A small self-supervised image encoder, trained from scratch: 91.7 epochs.
Rows from block 2, named by matrix and row number. Rows with one number belong to one channel. Each number is 50 + 15 x the weight over the matrix's rms, rounded and kept within 0 to 99. All counts start at 0.
# sq0: squeeze pointwise conv (model.blocks.2.sq.0.weight, 48x96x1x1), inputs 0-95
# e10: expand pointwise conv (model.blocks.2.e1.0.weight, 96x48x1x1, transposed), outputs 0-95
# e30: expand 3x3 conv (model.blocks.2.e3.0.weight, 96x48x3x3, transposed), outputs 0-7, a 3x3 kernel for each
sq0.43:94 52 38 90 51 74 67 44 34 61 57 78 88 56 30 70 62 29 48 52 58 48 52 49 18 72 55 54 11 34 62 70 66 52 60 22 42 67 50 48 67 60 69 54 66 63 57 59 58 48 60 43 51 72 43 70 63 53 50 69 29 50 69 53 54 63 53 55 56 59 51 44 57 54 56 85 46 56 99 51 57 54 42 56 67 49 66 61 49 44 64 85 36 80 31 55
e10.43:51 52 79 37 61 85 54 55 59 22 55 62 55 42 46 18 46 08 51 62 41 61 51 42 50 61 52 53 76 52 60 47 63 34 68 53 64 41 39 30 60 59 29 52 60 46 71 35 69 53 42 46 71 52 43 70 77 38 52 27 40 14 39 61 56 37 71 57 54 72 36 50 14 49 38 59 79 65 35 37 55 19 54 74 39 33 40 54 45 54 44 42 49 62 57 40
e30.43:62 67 52 57 37 61 32 59 43 69 42 48 99 52 23 69 53 35 43 36 56 51 45 49 55 67 54 62 70 63 51 49 74 65 68 56 64 43 57 58 46 51 56 31 59 46 45 55 53 70 52 56 55 53 53 49 53 64 40 54 64 80 42 49 59 37 74 46 45 53 58 42
sq0.44:81 66 41 76 48 43 62 28 31 60 59 28 68 73 36 55 36 58 62 66 59 60 59 53 99 82 75 50 44 38 60 44 49 61 35 81 35 36 57 67 42 65 53 85 56 66 44 70 63 42 62 24 54 38 54 36 64 46 65 33 42 52 32 44 54 58 47 39 55 40 63 64 54 41 61 53 51 47 39 59 54 57 64 61 56 55 57 40 57 47 66 50 27 34 69 32
e10.44:72 22 16 24 29 66 34 45 41 50 38 49 32 84 40 63 56 75 60 46 68 38 41 46 22 37 52 52 53 40 45 37 72 26 31 58 43 63 68 44 74 44 34 40 34 55 15 42 54 35 51 30 49 25 35 45 54 61 48 48 46 50 48 54 27 71 33 42 50 29 46 37 55 55 45 37 41 69 29 76 79 50 62 26 41 69 47 67 61 38 56 47 47 47 51 42
e30.44:56 45 62 83 70 54 54 48 59 58 40 42 70 37 37 54 27 33 56 55 42 49 58 46 61 69 60 35 29 34 32 31 39 46 41 37 60 49 54 65 38 63 59 73 54 41 36 43 62 19 69 56 71 53 40 39 53 50 84 58 68 58 73 64 82 43 77 93 75 65 56 52
sq0.45:40 41 50 33 71 59 37 39 74 49 42 47 54 83 44 65 54 53 47 47 49 51 82 46 44 51 59 24 53 58 39 46 72 49 59 47 59 39 54 60 62 55 43 69 52 58 37 33 61 50 59 42 60 30 53 40 54 52 65 23 43 44 75 43 52 42 71 55 52 56 37 42 55 99 48 34 39 50 41 42 61 53 56 51 49 56 55 73 47 54 92 02 91 80 30 51
e10.45:53 46 70 59 59 52 40 42 65 54 32 45 67 53 34 46 50 41 54 38 51 58 37 54 47 43 36 64 64 46 51 40 50 55 44 54 49 58 54 29 56 51 75 45 55 28 54 30 43 08 61 63 27 60 78 41 59 58 53 51 67 33 54 55 57 45 48 32 56 58 52 61 63 59 29 47 46 45 25 62 48 49 44 58 37 69 38 29 47 46 54 47 50 24 47 53
e30.45:29 29 38 66 49 36 38 75 63 55 45 27 71 52 48 67 34 56 21 28 18 32 00 17 42 05 21 64 68 72 48 70 73 41 34 51 57 28 30 44 32 47 40 55 49 45 61 72 29 10 64 57 57 56 48 31 37 55 37 48 58 54 43 27 09 24 54 37 40 72 43 55
sq0.46:45 48 54 39 61 54 45 48 51 70 58 52 30 53 59 54 41 51 42 63 07 44 63 29 59 51 48 48 47 48 56 55 41 60 56 50 49 51 10 55 58 52 44 48 72 45 63 55 46 38 61 46 22 49 55 52 33 14 41 67 58 63 49 48 50 51 57 75 00 57 54 70 69 54 62 43 71 79 53 62 69 52 56 74 58 06 36 51 60 63 55 51 44 68 53 70
e10.46:61 52 50 54 43 45 53 18 42 37 29 53 56 52 47 69 33 47 29 36 21 38 49 46 46 55 62 11 41 48 57 61 56 44 45 36 41 38 25 57 42 45 42 52 42 43 43 54 50 33 48 49 51 35 34 56 65 26 55 35 53 35 38 42 33 58 36 37 39 31 49 63 61 50 57 59 53 56 74 62 55 51 73 53 44 63 54 63 40 08 29 41 49 55 47 53
e30.46:59 39 51 57 52 58 72 47 49 53 54 66 66 68 60 61 49 76 44 54 60 48 28 41 59 51 58 26 54 38 40 46 51 49 42 53 50 49 49 57 58 29 58 43 52 51 42 32 55 61 29 42 50 15 45 38 45 37 43 41 57 49 40 40 40 37 55 85 45 37 61 56
sq0.47:56 60 60 63 42 54 58 61 44 19 51 47 52 50 52 46 47 51 44 50 84 57 37 31 38 50 42 49 44 41 51 53 51 51 54 44 45 51 79 57 35 47 59 37 20 52 39 58 42 75 54 34 77 55 27 56 43 43 45 42 35 35 50 42 56 54 40 29 94 36 41 26 26 54 37 55 16 10 56 46 12 48 44 11 45 87 58 47 45 31 39 45 70 43 44 27
e10.47:63 69 31 59 42 45 55 74 70 45 44 50 22 65 66 32 70 49 55 63 63 68 58 56 36 34 53 75 49 45 43 20 45 65 55 79 36 81 72 58 25 52 91 44 62 35 47 50 67 67 52 53 65 43 47 49 32 43 62 68 61 75 79 64 59 55 54 47 68 72 55 50 60 54 41 65 47 62 56 47 61 52 71 43 41 27 33 44 66 67 49 45 62 54 57 77
e30.47:52 37 41 61 64 35 42 37 49 41 34 48 49 52 46 49 31 35 38 46 46 23 43 47 52 58 46 63 68 70 60 59 47 61 65 59 37 37 51 50 39 37 47 57 55 30 45 46 34 45 49 53 52 58 39 57 54 28 38 50 41 50 49 33 39 39 34 41 51 39 53 32