Weights of a small self-supervised image encoder.
Model: arch squeezenet, norm batchnorm.
Training: 8100 steps, batches of 512.
Rows from block 2 of a small self-supervised image encoder, named by matrix and row number. Rows with one number belong to one channel. Each number is 128 + 24 x the weight over its row's rms, rounded and kept within 0 to 255. All counts start at 0. Numbers have three digits each. After the name is the row's rms in percent of the matrix's.
After each channel's rows are labels from the 100 images, of 14848, where the channel reaches its highest value: "patch colour" is the nearest of a few named colours to the mean colour under the peak; "strongest on" is what is common among them. Only what is clearly more common there than usual is listed. The data: stained colorectal tissue patches (NCT-CRC-HE-100K).
# sq0: squeeze pointwise conv (model.blocks.2.sq.0.weight, 48x96x1x1), inputs 48-95
# e10: expand pointwise conv (model.blocks.2.e1.0.weight, 96x48x1x1, transposed), outputs 48-95
# e30: expand 3x3 conv (model.blocks.2.e3.0.weight, 96x48x3x3, transposed, each kernel summed), outputs 48-95

sq0.20 091:154152097122096140068136167165104133152073132100107098123133168111124077121125096125166169102117158133133077075137095073068103119130119136105144
e10.20 111:158127141153104071143138146133138132127149142096141111137124125121138099101153123113142149166148157106066121146120113124143144143150114155156186
e30.20 093:148144163129155089144096045119142121167130132107138134131143162147113170185143112151121105115146113101150142136162111103139149159093140134068128
patch colour: pink
strongest on: tissue: smooth muscle

sq0.28 098:131123130087134113129120137131133086134134232074122119119132117155124135150104128109139122133102139121159152126137088104118119138121092052089149
e10.28 083:128098162126123126117138121133158127149139150154110080156092126166133178130114124100141146149170137149133086141108104166142137116087147155144120
e30.28 082:103113106179159137123152146177128133112131109129135155152109088112117109131139152141209098145132133176141119092093101131119094137150124156135166
patch colour: brown
strongest on: tissue: tumour epithelium

sq0.24 092:078135104137137154113115110081094121110110128111102108117122097087157111142118091148122132120098120162116149126126110134073108162108088154125119
e10.24 098:164117136163103158150138082121142176157155144134161104142155157131136153121126130117116134137103114157153076149078100129128119095146144167145105
e30.24 094:090123125139150135099098144143148098135132125126091113087138049136115185126137046123131080132114142112122106098079132137135109169169110138116152
patch colour: pink
strongest on: tissue: smooth muscle

sq0.43 110:140125143117130160117158146132128156097128155132134147132135137141129120138133137179123136201129138134116136153127151144126119149179108171101136
e10.43 101:158132115122162131117159172110131092112071111145137107161139134163105127070127109143174152105107136079134167110101111134121134118116126148138112
e30.43 095:124106127115144110138130113100097092129131118116136109208130123111114161130087093138133082149166121139123111125103106116122129134109134121126142
patch colour: brown
strongest on: tissue: tumour epithelium

sq0.11 100:115137110166149118154137125133068156159150174125134146110130138140093145116109106132144107134126117092065134126144142096133147168136150150080122
e10.11 104:135116108141124143136128085136113120102103136113161141154150136103107168077134094161161134141139114129164153105093112117154143142122145131110141
e30.11 096:120138102077119183111117122184147113187114127133119118155122092133144160172118107093131163106103132169141116106122146112145112068071124113125132
patch colour: brown
strongest on: tissue: lymphocytes

sq0.42 118:127090126109132123130124126119140091124122117112133128133126138083106128095111114106117132225140121097154139106133135091110097106120138123128105
e10.42 095:100136151125146122141114178124147115139075144128126136091118138105149157094136089133147126140142141105126137155094136135151141109140133144135134
e30.42 110:116065129123103117118143141125117109123094139154110131068118083124123122131152126124144129103108142167129119150143105072128132087114116113124059
patch colour: brown
strongest on: tissue: tumour epithelium

sq0.39 101:143156107176147083159105144148124140124131108134094097130113130140167152143121119153106116116125154157082153129143119179114156094110100139111179
e10.39 111:124125152107125137103140101123117098131184178107120193128109126114124128145099118126144111131162128101135126122080141148142134072104148135153140
e30.39 113:108126142128137118135136094173122128119097112124138121098127091129173139120136145130084136131069103148153153124100156134162121094154119122138121
patch colour: grey
strongest on: tissue: lymphocytes

sq0.47 102:116168135103170136091138117116120116104105128116138135113095197106113090091134108136074066138121068124118066120186140123119098110120159117118092
e10.47 098:157156132133152117123126099117147157146169176151143136135123157164136128144134114153124148138123145131162117113091100118153157126120148135139172
e30.47 120:118130124124149141125134045164121129124130118148149150155139131137144143227102106128125114134111128117131142150164136119133133146089130101155140
patch colour: pink
strongest on: tissue: cancer-associated stroma; tissue: smooth muscle

sq0.29 084:090149145141094105139129080071163112111138101166100092099075095136150156101152153166080097120106107133133144166084151181130127142144105107129095
e10.29 111:127149123142097164133137153170125116132104132136124142148166145165133126137091124118100116093121126117135133131104123135108085123134152120110063
e30.29 075:138103173151113096116103160131086124122143100154131152124142154140122196076116140129098139138128142086144106124118142133154103135119136157155125
patch colour: pink
strongest on: tissue: adipose tissue

sq0.17 100:071123103133161136182130155084108160115164140086179093170095128080120076175109075116108123134085146124111120114105133138075083132136130099151086
e10.17 117:161122113117118144127138139162147160125121129110114105144168124125131133118135160113129128162124146084109155120111167120150098142147121114121122
e30.17 131:142126121136136095117115159139149137139125139145127140139140121137116119098132136137123126112149141129142141127128134125133142103125141125135142
patch colour: pink
strongest on: tissue: adipose tissue; tissue: mucus

sq0.21 100:104139117184126102111136117118125122145141128121139133150164129170174112166111132157152122120105118204120118146120112146114165106118174102112141
e10.21 087:150109134103121130133140168071111132121127131091128138116142135106117124143123130118102138114110122095135121105170158132129088071108138119090158
e30.21 104:117159145133129130113114131132123127125133128128098130118123115127144163101125063090159087141137103089127097151121121139135114139147135166127136
patch colour: grey
strongest on: tissue: normal colon mucosa

sq0.13 096:119168120167128104118135120129132151118135075160126094173123137140181120143106123135068086089123118123155118132132103126134119142146116164091134
e10.13 098:096195099107147145141086146102113134135143127100094137090124107115139137151119120116134095157176144102133082141140159110113125091120116075119112
e30.13 103:099111141115093153124111162178093066139117095128127110142113128110121094129142154103058139139098132097123097105137112108110132144157125110121119
patch colour: grey
strongest on: tissue: tumour epithelium