Weights of a small self-supervised image encoder.
Model: 48-pixel images, norm batchnorm, activation silu, widths [96, 192, 384, 768].
Training: muon at rate 0.023, 8100 steps, batches of 512.
Data: trained on stained colorectal tissue patches (NCT-CRC-HE-100K), 45211 training examples, 91.7 epochs.
Rows from block 6 of a small self-supervised image encoder, named by matrix and row number. Each number is 500 + 40 x the weight over its row's rms, rounded and kept within 0 to 999. All counts start at 0. Numbers have three digits each. After the name is the row's rms in percent of the matrix's.
After each channel's rows are labels from the 100 images, of 14848, where the channel reaches its highest value: "responds to" is what is common among them; "place" is the part of the image that holds the peak. Only what is clearly more common there than usual is listed. The data: stained colorectal tissue patches (NCT-CRC-HE-100K). In brackets: how many of the 100.
# sq0: squeeze pointwise conv (model.blocks.6.sq.0.weight, 96x384x1x1), inputs 288-383

sq0.34 100:492545482485511538411559497435520453501488461539541504523461536462531527523475543508520457471476469502441471495544482483514492509443507491473584437498553471570451469526491492506613582462479503495449477513520491527509527497456486518467472448497489430487496545467500579420571429505499515489
responds to: tissue: normal colon mucosa (72)
place: centre (38)

sq0.40 096:476530462442473478465561567485442474534492524447473470443541508454473485531509450546499536461486507556473398466502557514381532546457415557436511465546532538440489604463473486551432436580537463484419450484504548515486552494458468607589507505366497505581522547475554459469537443496528510455
responds to: tissue: adipose tissue (60)
place: top centre (42)

sq0.50 092:506471556461554475396478495490509519484465441531474488528523447557541494461438528514441515507496510503467595489436458591527550521548586418556501545549597544462487455545529451528505438593501529533569529461599515467529484511401477549523436519461425459524427496426508438540452462477512462417
responds to: tissue: adipose tissue (66)
place: middle right (59)

sq0.1 098:434528539484568475519485577485568539424562483453510521499417483449539518492455587502473453423562536546505462409510468499463523482462468487553448515434547466408575527519597515475516489485519497456496514530523495502544542535477487473463564536456440443569567471444507443486535504589470386535
responds to: tissue: adipose tissue (96)
place: centre (53)

sq0.39 099:467569540501571463465516482557547486445468533536472481515530454460481525442468443426474491515545453434474543510526584454403515592530457471578525512520471464626438518500507498430560496506569528471586486460516470463533482513478535526541532507507442482525504501629495532563518494516517467502
responds to: tissue: tumour epithelium (80)
place: centre (36)

sq0.19 097:526534499488471435568493544502593509524481551551449502483552431525492455459468623519479592449564547433480478424443502512488536403460495411475437575514584524461472521514545469542589547502550490524598454452532461532517468480474481511462631581417547457490537449451523431440502597543495528480
responds to: tissue: adipose tissue (81)
place: centre (48)

sq0.24 105:489503481374526538465519556524470570513592458431525524512571436475467607551509479442548458479496483505483487440475573526459406520504441544437536577510551539507479454464494445512529549460482482511570494401466638499466470453441601413461517512428522424497471479405525548475546492568491488502
responds to: tissue: normal colon mucosa (97)
place: centre (35)

sq0.65 095:443575515565442476518512453525581482522479508547481510537501460534519498524472507508483507510569492454606380514505429477487519553508567444507512554528524478471490547500430465411480510557477525474496568554499466469474513527503486503541439483485485540492508529589464569442507492496528567524
responds to: tissue: smooth muscle (31)
place: centre (29)

sq0.8 095:545531420478523563481521555477485470479546428475478548499490463528453465499511576508475484567531431553511517507508523469450467548503512465545430471518478441498452508545453425456502440516462547564593510516484534536492511448454555446489434485563437495495538545567457532532515537495432530416
responds to: tissue: tumour epithelium (37)
place: centre (27)

sq0.18 095:480540469515478556599519524561502484636478559531539560512468498611591521488477553442553496478493520530546553465495572516476470495502577534564508529496461475446564536519518523523496387467451541492457458497493497488508411572474496499539519465554475503533469579460485539526431522496508469416
responds to: tissue: tumour epithelium (41)
place: centre (33)

sq0.37 101:389547496569640505470512501431506505472499386511533546526446563564552481477409530493413528534532501422451593434538599595472431419465476479516428574516525517584539558509499491415498502424494570461556435528570515564490577466484464467597509505568539486535528477419485575493539611548574453545
responds to: tissue: adipose tissue (86)
place: centre (27)

sq0.35 096:443521506540454527492547541613593478509492441622500504574461525543490473516438437478537553489475470533495428444550488527465464421530520460424459488509536521510629490526474501484478499508532513476483612496486403527480595506520570497538507477514477552459463569449493609484431492472526473462
responds to: tissue: debris (45)
place: centre (44)

sq0.4 099:500507552417553408463480498480507520524446484484554534535495425494482465434526587608462590510570442405427560431476488435480446544429510461542476531508506512548601490542449519430501612511534490437540494435502487522537514498494497456537452548502434491527495459527455458516459499540498571550
responds to: tissue: adipose tissue (40)
place: centre (34)

sq0.78 108:492561477431478505479512470427546578516476518549507554478442393577501496505499561505514496478496544523532489498472499541547522415477525440508457634518653455434540525441488466489450473547522442496632536435545492460506485482485479505461542510435493416527499504539476489378507569558502396521
responds to: tissue: adipose tissue (61); tissue: normal colon mucosa (33)
place: centre (35)

sq0.91 101:476621516529480458467587488442489493550471573534514516536512482555565492492529458507565514443436418442503507444514486429525524474469545504533534501534520530496503542480557507440511524521531462517506520498546537540485502426492501497467514450545478523526496556447530516460545574474471464452
responds to: tissue: normal colon mucosa (64)
place: centre (64)

sq0.23 098:563434597520509555562577451485582467508475591567545518531556532518474443433458491492520479472548581464539585462451463500518486516504483409555504501464573508517451498494505485498522505543527490438520454466522546580516559501516471581489476465570449533506501516573553515470449521554451554553
responds to: tissue: smooth muscle (37)
place: centre (30)

sq0.67 106:483556551500509524478483455516485505563433487596488477475517453513583451513511526553497500418453511468520505521514568488543507536497514474466445518525489512490510552494525563491534545457466521474455484437523464509430465528471526539506528516488417480513520519398506569452489588546551459453
responds to: tissue: normal colon mucosa (38)
place: centre (79)

sq0.69 095:476568470532522500531566501432516512511535485409467524488468607488521549519528475518513511540525412436486482401467500526491469426572465519579479552446446500494534470432490492468554391480497513490570491540461499477539449560527464508557449522401464502479531551483419493472485552566540464515
responds to: tissue: normal colon mucosa (96)
place: centre (37)

sq0.92 099:511579506505508556517481492553471537475487551454446530530498503450471478512523451501557486502528500513530425476547440487529468482515542423471455479488522505581482562544510504507503469524467516473492487528449466464469441518508473505518525529620476504481466529510412516460427507438539560500
responds to: tissue: tumour epithelium (57)
place: centre (30)

sq0.26 105:454444529468462514517573497448547496501381493524563568345615456464452453527512509559543462487485560520559515525484442507455430441508466477504397552514552542402491445458566477529505440461464451464567506479511453525480529474537432545485558550519420524454499501505492511483533432565455382475
responds to: tissue: adipose tissue (98)
place: centre (42); middle left (31)

sq0.83 099:439552359589522471524501479480524490596494498452467533416495505445528487520505495446522534497469463560485448483437539508504561446504507488524479547473522508531403488485483489485471589483480491505488475515476540494507534473492465518493612565563429572557504548456602528491544480536510498426
responds to: tissue: normal colon mucosa (26)
place: centre (29)