From a checkpoint of a small self-supervised image encoder.
Model: 4.13M parameters, 48-pixel images, norm batchnorm, activation silu.
Training: muon at rate 0.023, 8100 steps, batches of 512.
Data: trained on stained colorectal tissue patches (NCT-CRC-HE-100K), 91.7 epochs.
Rows from block 2 of a small self-supervised image encoder, named by matrix and row number. Rows with one number belong to one channel. Each number is 500 + 25 x the weight over its row's rms, rounded and kept within 0 to 999. All counts start at 0. Numbers have three digits each. After the name is the row's rms in percent of the matrix's.
Before each channel's rows are labels from the 100 images, of 14848, where the channel reaches its highest value: "colour at peak" is the nearest of a few named colours to the mean colour under the peak. Only what is clearly more common there than usual is listed. The data: stained colorectal tissue patches (NCT-CRC-HE-100K).
# sq0: squeeze pointwise conv (model.blocks.2.sq.0.weight, 48x96x1x1), inputs 48-95
# e10: expand pointwise conv (model.blocks.2.e1.0.weight, 96x48x1x1, transposed), outputs 48-95
# e30: expand 3x3 conv (model.blocks.2.e3.0.weight, 96x48x3x3, transposed, each kernel summed), outputs 48-95

colour at peak: white
sq0.27 102:499467482508509578496437508516572535508520497487501533476507501479497502496588486509533495532467491501469494526493459482490505539458466464463491
e10.27 087:497520501533470499554482511495503499479478491520448531495431494497508524444524497479503502535550528489491485531483481466480511496525471451508471
e30.27 099:557488509502453500507513487521479491537502490452521589520510486495453490503522505467498470498472524494465494508489499480514487488521457504481491

colour at peak: grey
sq0.3 097:521524526481501514505498529498512460497489442501536529535499489427451496459496486499509500480515511465489521506482544448486454517509506455480459
e10.3 102:517484543537500514533505474504464496471506497527526500529486503464498463531525499512481534498505503521509512509470501500523522536510506530542497
e30.3 083:513522481454463507519484500448520509506526474502538501578496476477512526533496522523458487506502521504509516540501468496453527523475526492505469

colour at peak: grey
sq0.6 107:521515500507508486509489500496479433609495544486567511475473491498468503499503478539475519492582501509506509475501538476522456479493489495492488
e10.6 090:505510473498522473516501480499481499488491472480496502508518464514495491477501490509519494469496465513487505499465563512497497563532484512469494
e30.6 100:530488423483502496512501532479523539520495504506509502487514476515502501492466471484532500482519506502504496488510514486522510501496510504473465

colour at peak: white
sq0.8 104:502531501511463506488488492517499492488541504490504495504508490489521502512492495533505490504490524539511467513481496494513513530497479497511507
e10.8 114:499494518494513510499478483505526466539469541478489553509505514507535506465502512514490482493525528534512470510468514513442497481488535484518492
e30.8 087:534509494499527507495516498460482516482487476513507497570493562491544458507499534486478533537431510520518526496513524524536498458524481495514517

colour at peak: white
sq0.10 110:510481505515489487501494502497528472499500453516517521527508490486479474504502498476509544508530500486514491494486519477518486468489516448505485
e10.10 102:509508502503499495492465471526479513468519555518454514468487530515464503536527536497460482502531506533489463475506426520468478538490553491516488
e30.10 088:504534474509505487472515495482494501483530499495545542460531537490528501522487528486503494475527482509536501471526526555523488514525502527521579

colour at peak: white
sq0.15 111:509483479496497492497499501512489522499500490488503512459498489494526507503394489521512499509504502490481504496495515499499503444634468478549505
e10.15 089:505520514551437518454496481518529509525495520512497484509477506524516512513562514493485448463484517522514502501450468470502467529535491548495507
e30.15 104:443494476481517499488505499475529509529488524505496545505482486508459512489505481519475516482499490503536486522523481497475485507480507498472509

colour at peak: white
sq0.40 111:499494521491501404503651500500480497506506494498507513513482492490486517498461503483487498504508511519569505514502498512482522538509520504479507
e10.40 092:499511519523451530528484501478517490511465482526528476525441480517494490498531485506483478490465495533485510497484470454508534537538491506474461
e30.40 102:500509497496493476489507488472497515522526469511482515493482495500445503485512489469510507484512509474509481508472500486503474470479542536502489

colour at peak: grey
sq0.26 102:506595485499514489511467497522472497522496492508507548577516507451495505473477500470585564539508507473510524477507481461496497483451476496475481
e10.26 083:543489500476488465504497483478487525500477503471486452528522466499498488508467503495495519503491477524496537505447550526492516536481483503475487
e30.26 090:484494515487511490494491536489538468479516502522514472515509456522516516499475497484468495472487493516503483501497487507536494494471514497440458

colour at peak: grey; brown
sq0.12 099:509485512502482411484416496496483494489494507500506515493485485499519490499434493509488500532493503513439496514482515527497497453437487515424504
e10.12 116:539506501479508513518544489476506489519500466481542437541539461463533529538482489526532504519551481477503500528506517542481491503500477536490499
e30.12 099:501536526482546525512518522469494502554501503495522480433501544532519454488475515488506502514496507525512506523486501506566485505522505538536495

colour at peak: brown
sq0.16 103:502474525478502480509508487511469569475503395480483503463493499467494505493497527464476482504495497489509484518503491498504530568511484586490490
e10.16 085:500478511483495501494513516527526467496523501516485497510484508523510523463491499501506542477513488491485481545501478498521542451500522497500494
e30.16 091:492461509500502509501528486588476452490507504520509481475464516492462479492472517478462532560499481528508490465484493497487483515529509467521532

colour at peak: white
sq0.22 119:495468476502508501495546480510478505497481509506504502489487492491486483482494481515506516510486504485445510475501495507483507481516572510429501
e10.22 097:480495505515436518495494436517497538474490477487488455498507484524486520515474555509501548546455508555496490507498512464537489526461469495530531
e30.22 112:496491490498487491493497489491508517505485496503524503450496479463486490494483515521496537501495488471483522495497520491453513494484480499498531

colour at peak: grey; brown
sq0.5 101:521481507571510483507506501485474477489499502498506519514500487480465506488482492510515516490505507461459515493515504492496485476486587476451479
e10.5 106:471520512432506464521521527521496512491523509489489511485478512475491517506493438511515420507579537455494503517504494478511474510507469527497498
e30.5 090:472471491499519503549488520506480510540529535516451517483481479485527499510481479495494508454577493499469498532470521479524498490488523509489463

colour at peak: grey
sq0.33 097:481479527500496543488502488489486489485484567491445469463492511530502500508499508497494468489480466529441479510518499557479521435521508503534496
e10.33 091:485553482493476551489487517519500489521480506482495516473461488477478527508523535462509478552558480486471428495482506504494533433503505519472484
e30.33 091:475467462517467530467495501555462528495478487465487465509475531491479483504518513498594486485478468480490514471505516471497464499502436528505488

colour at peak: white
sq0.41 089:512501468472443507415523480504513504493424505527496479500520486497516406487528463537516509508491504507513451451475526516448468500521526514510518
e10.41 118:520484518477499472495531538513521524511461507470495530449486513500508518520505503514502493540483509500416493495491485517466502448512521492533513
e30.41 096:509504503501497503474512512473483497481483523511522505470494579499502504510526521542519494503508479496492507502594511499481509514510496489456500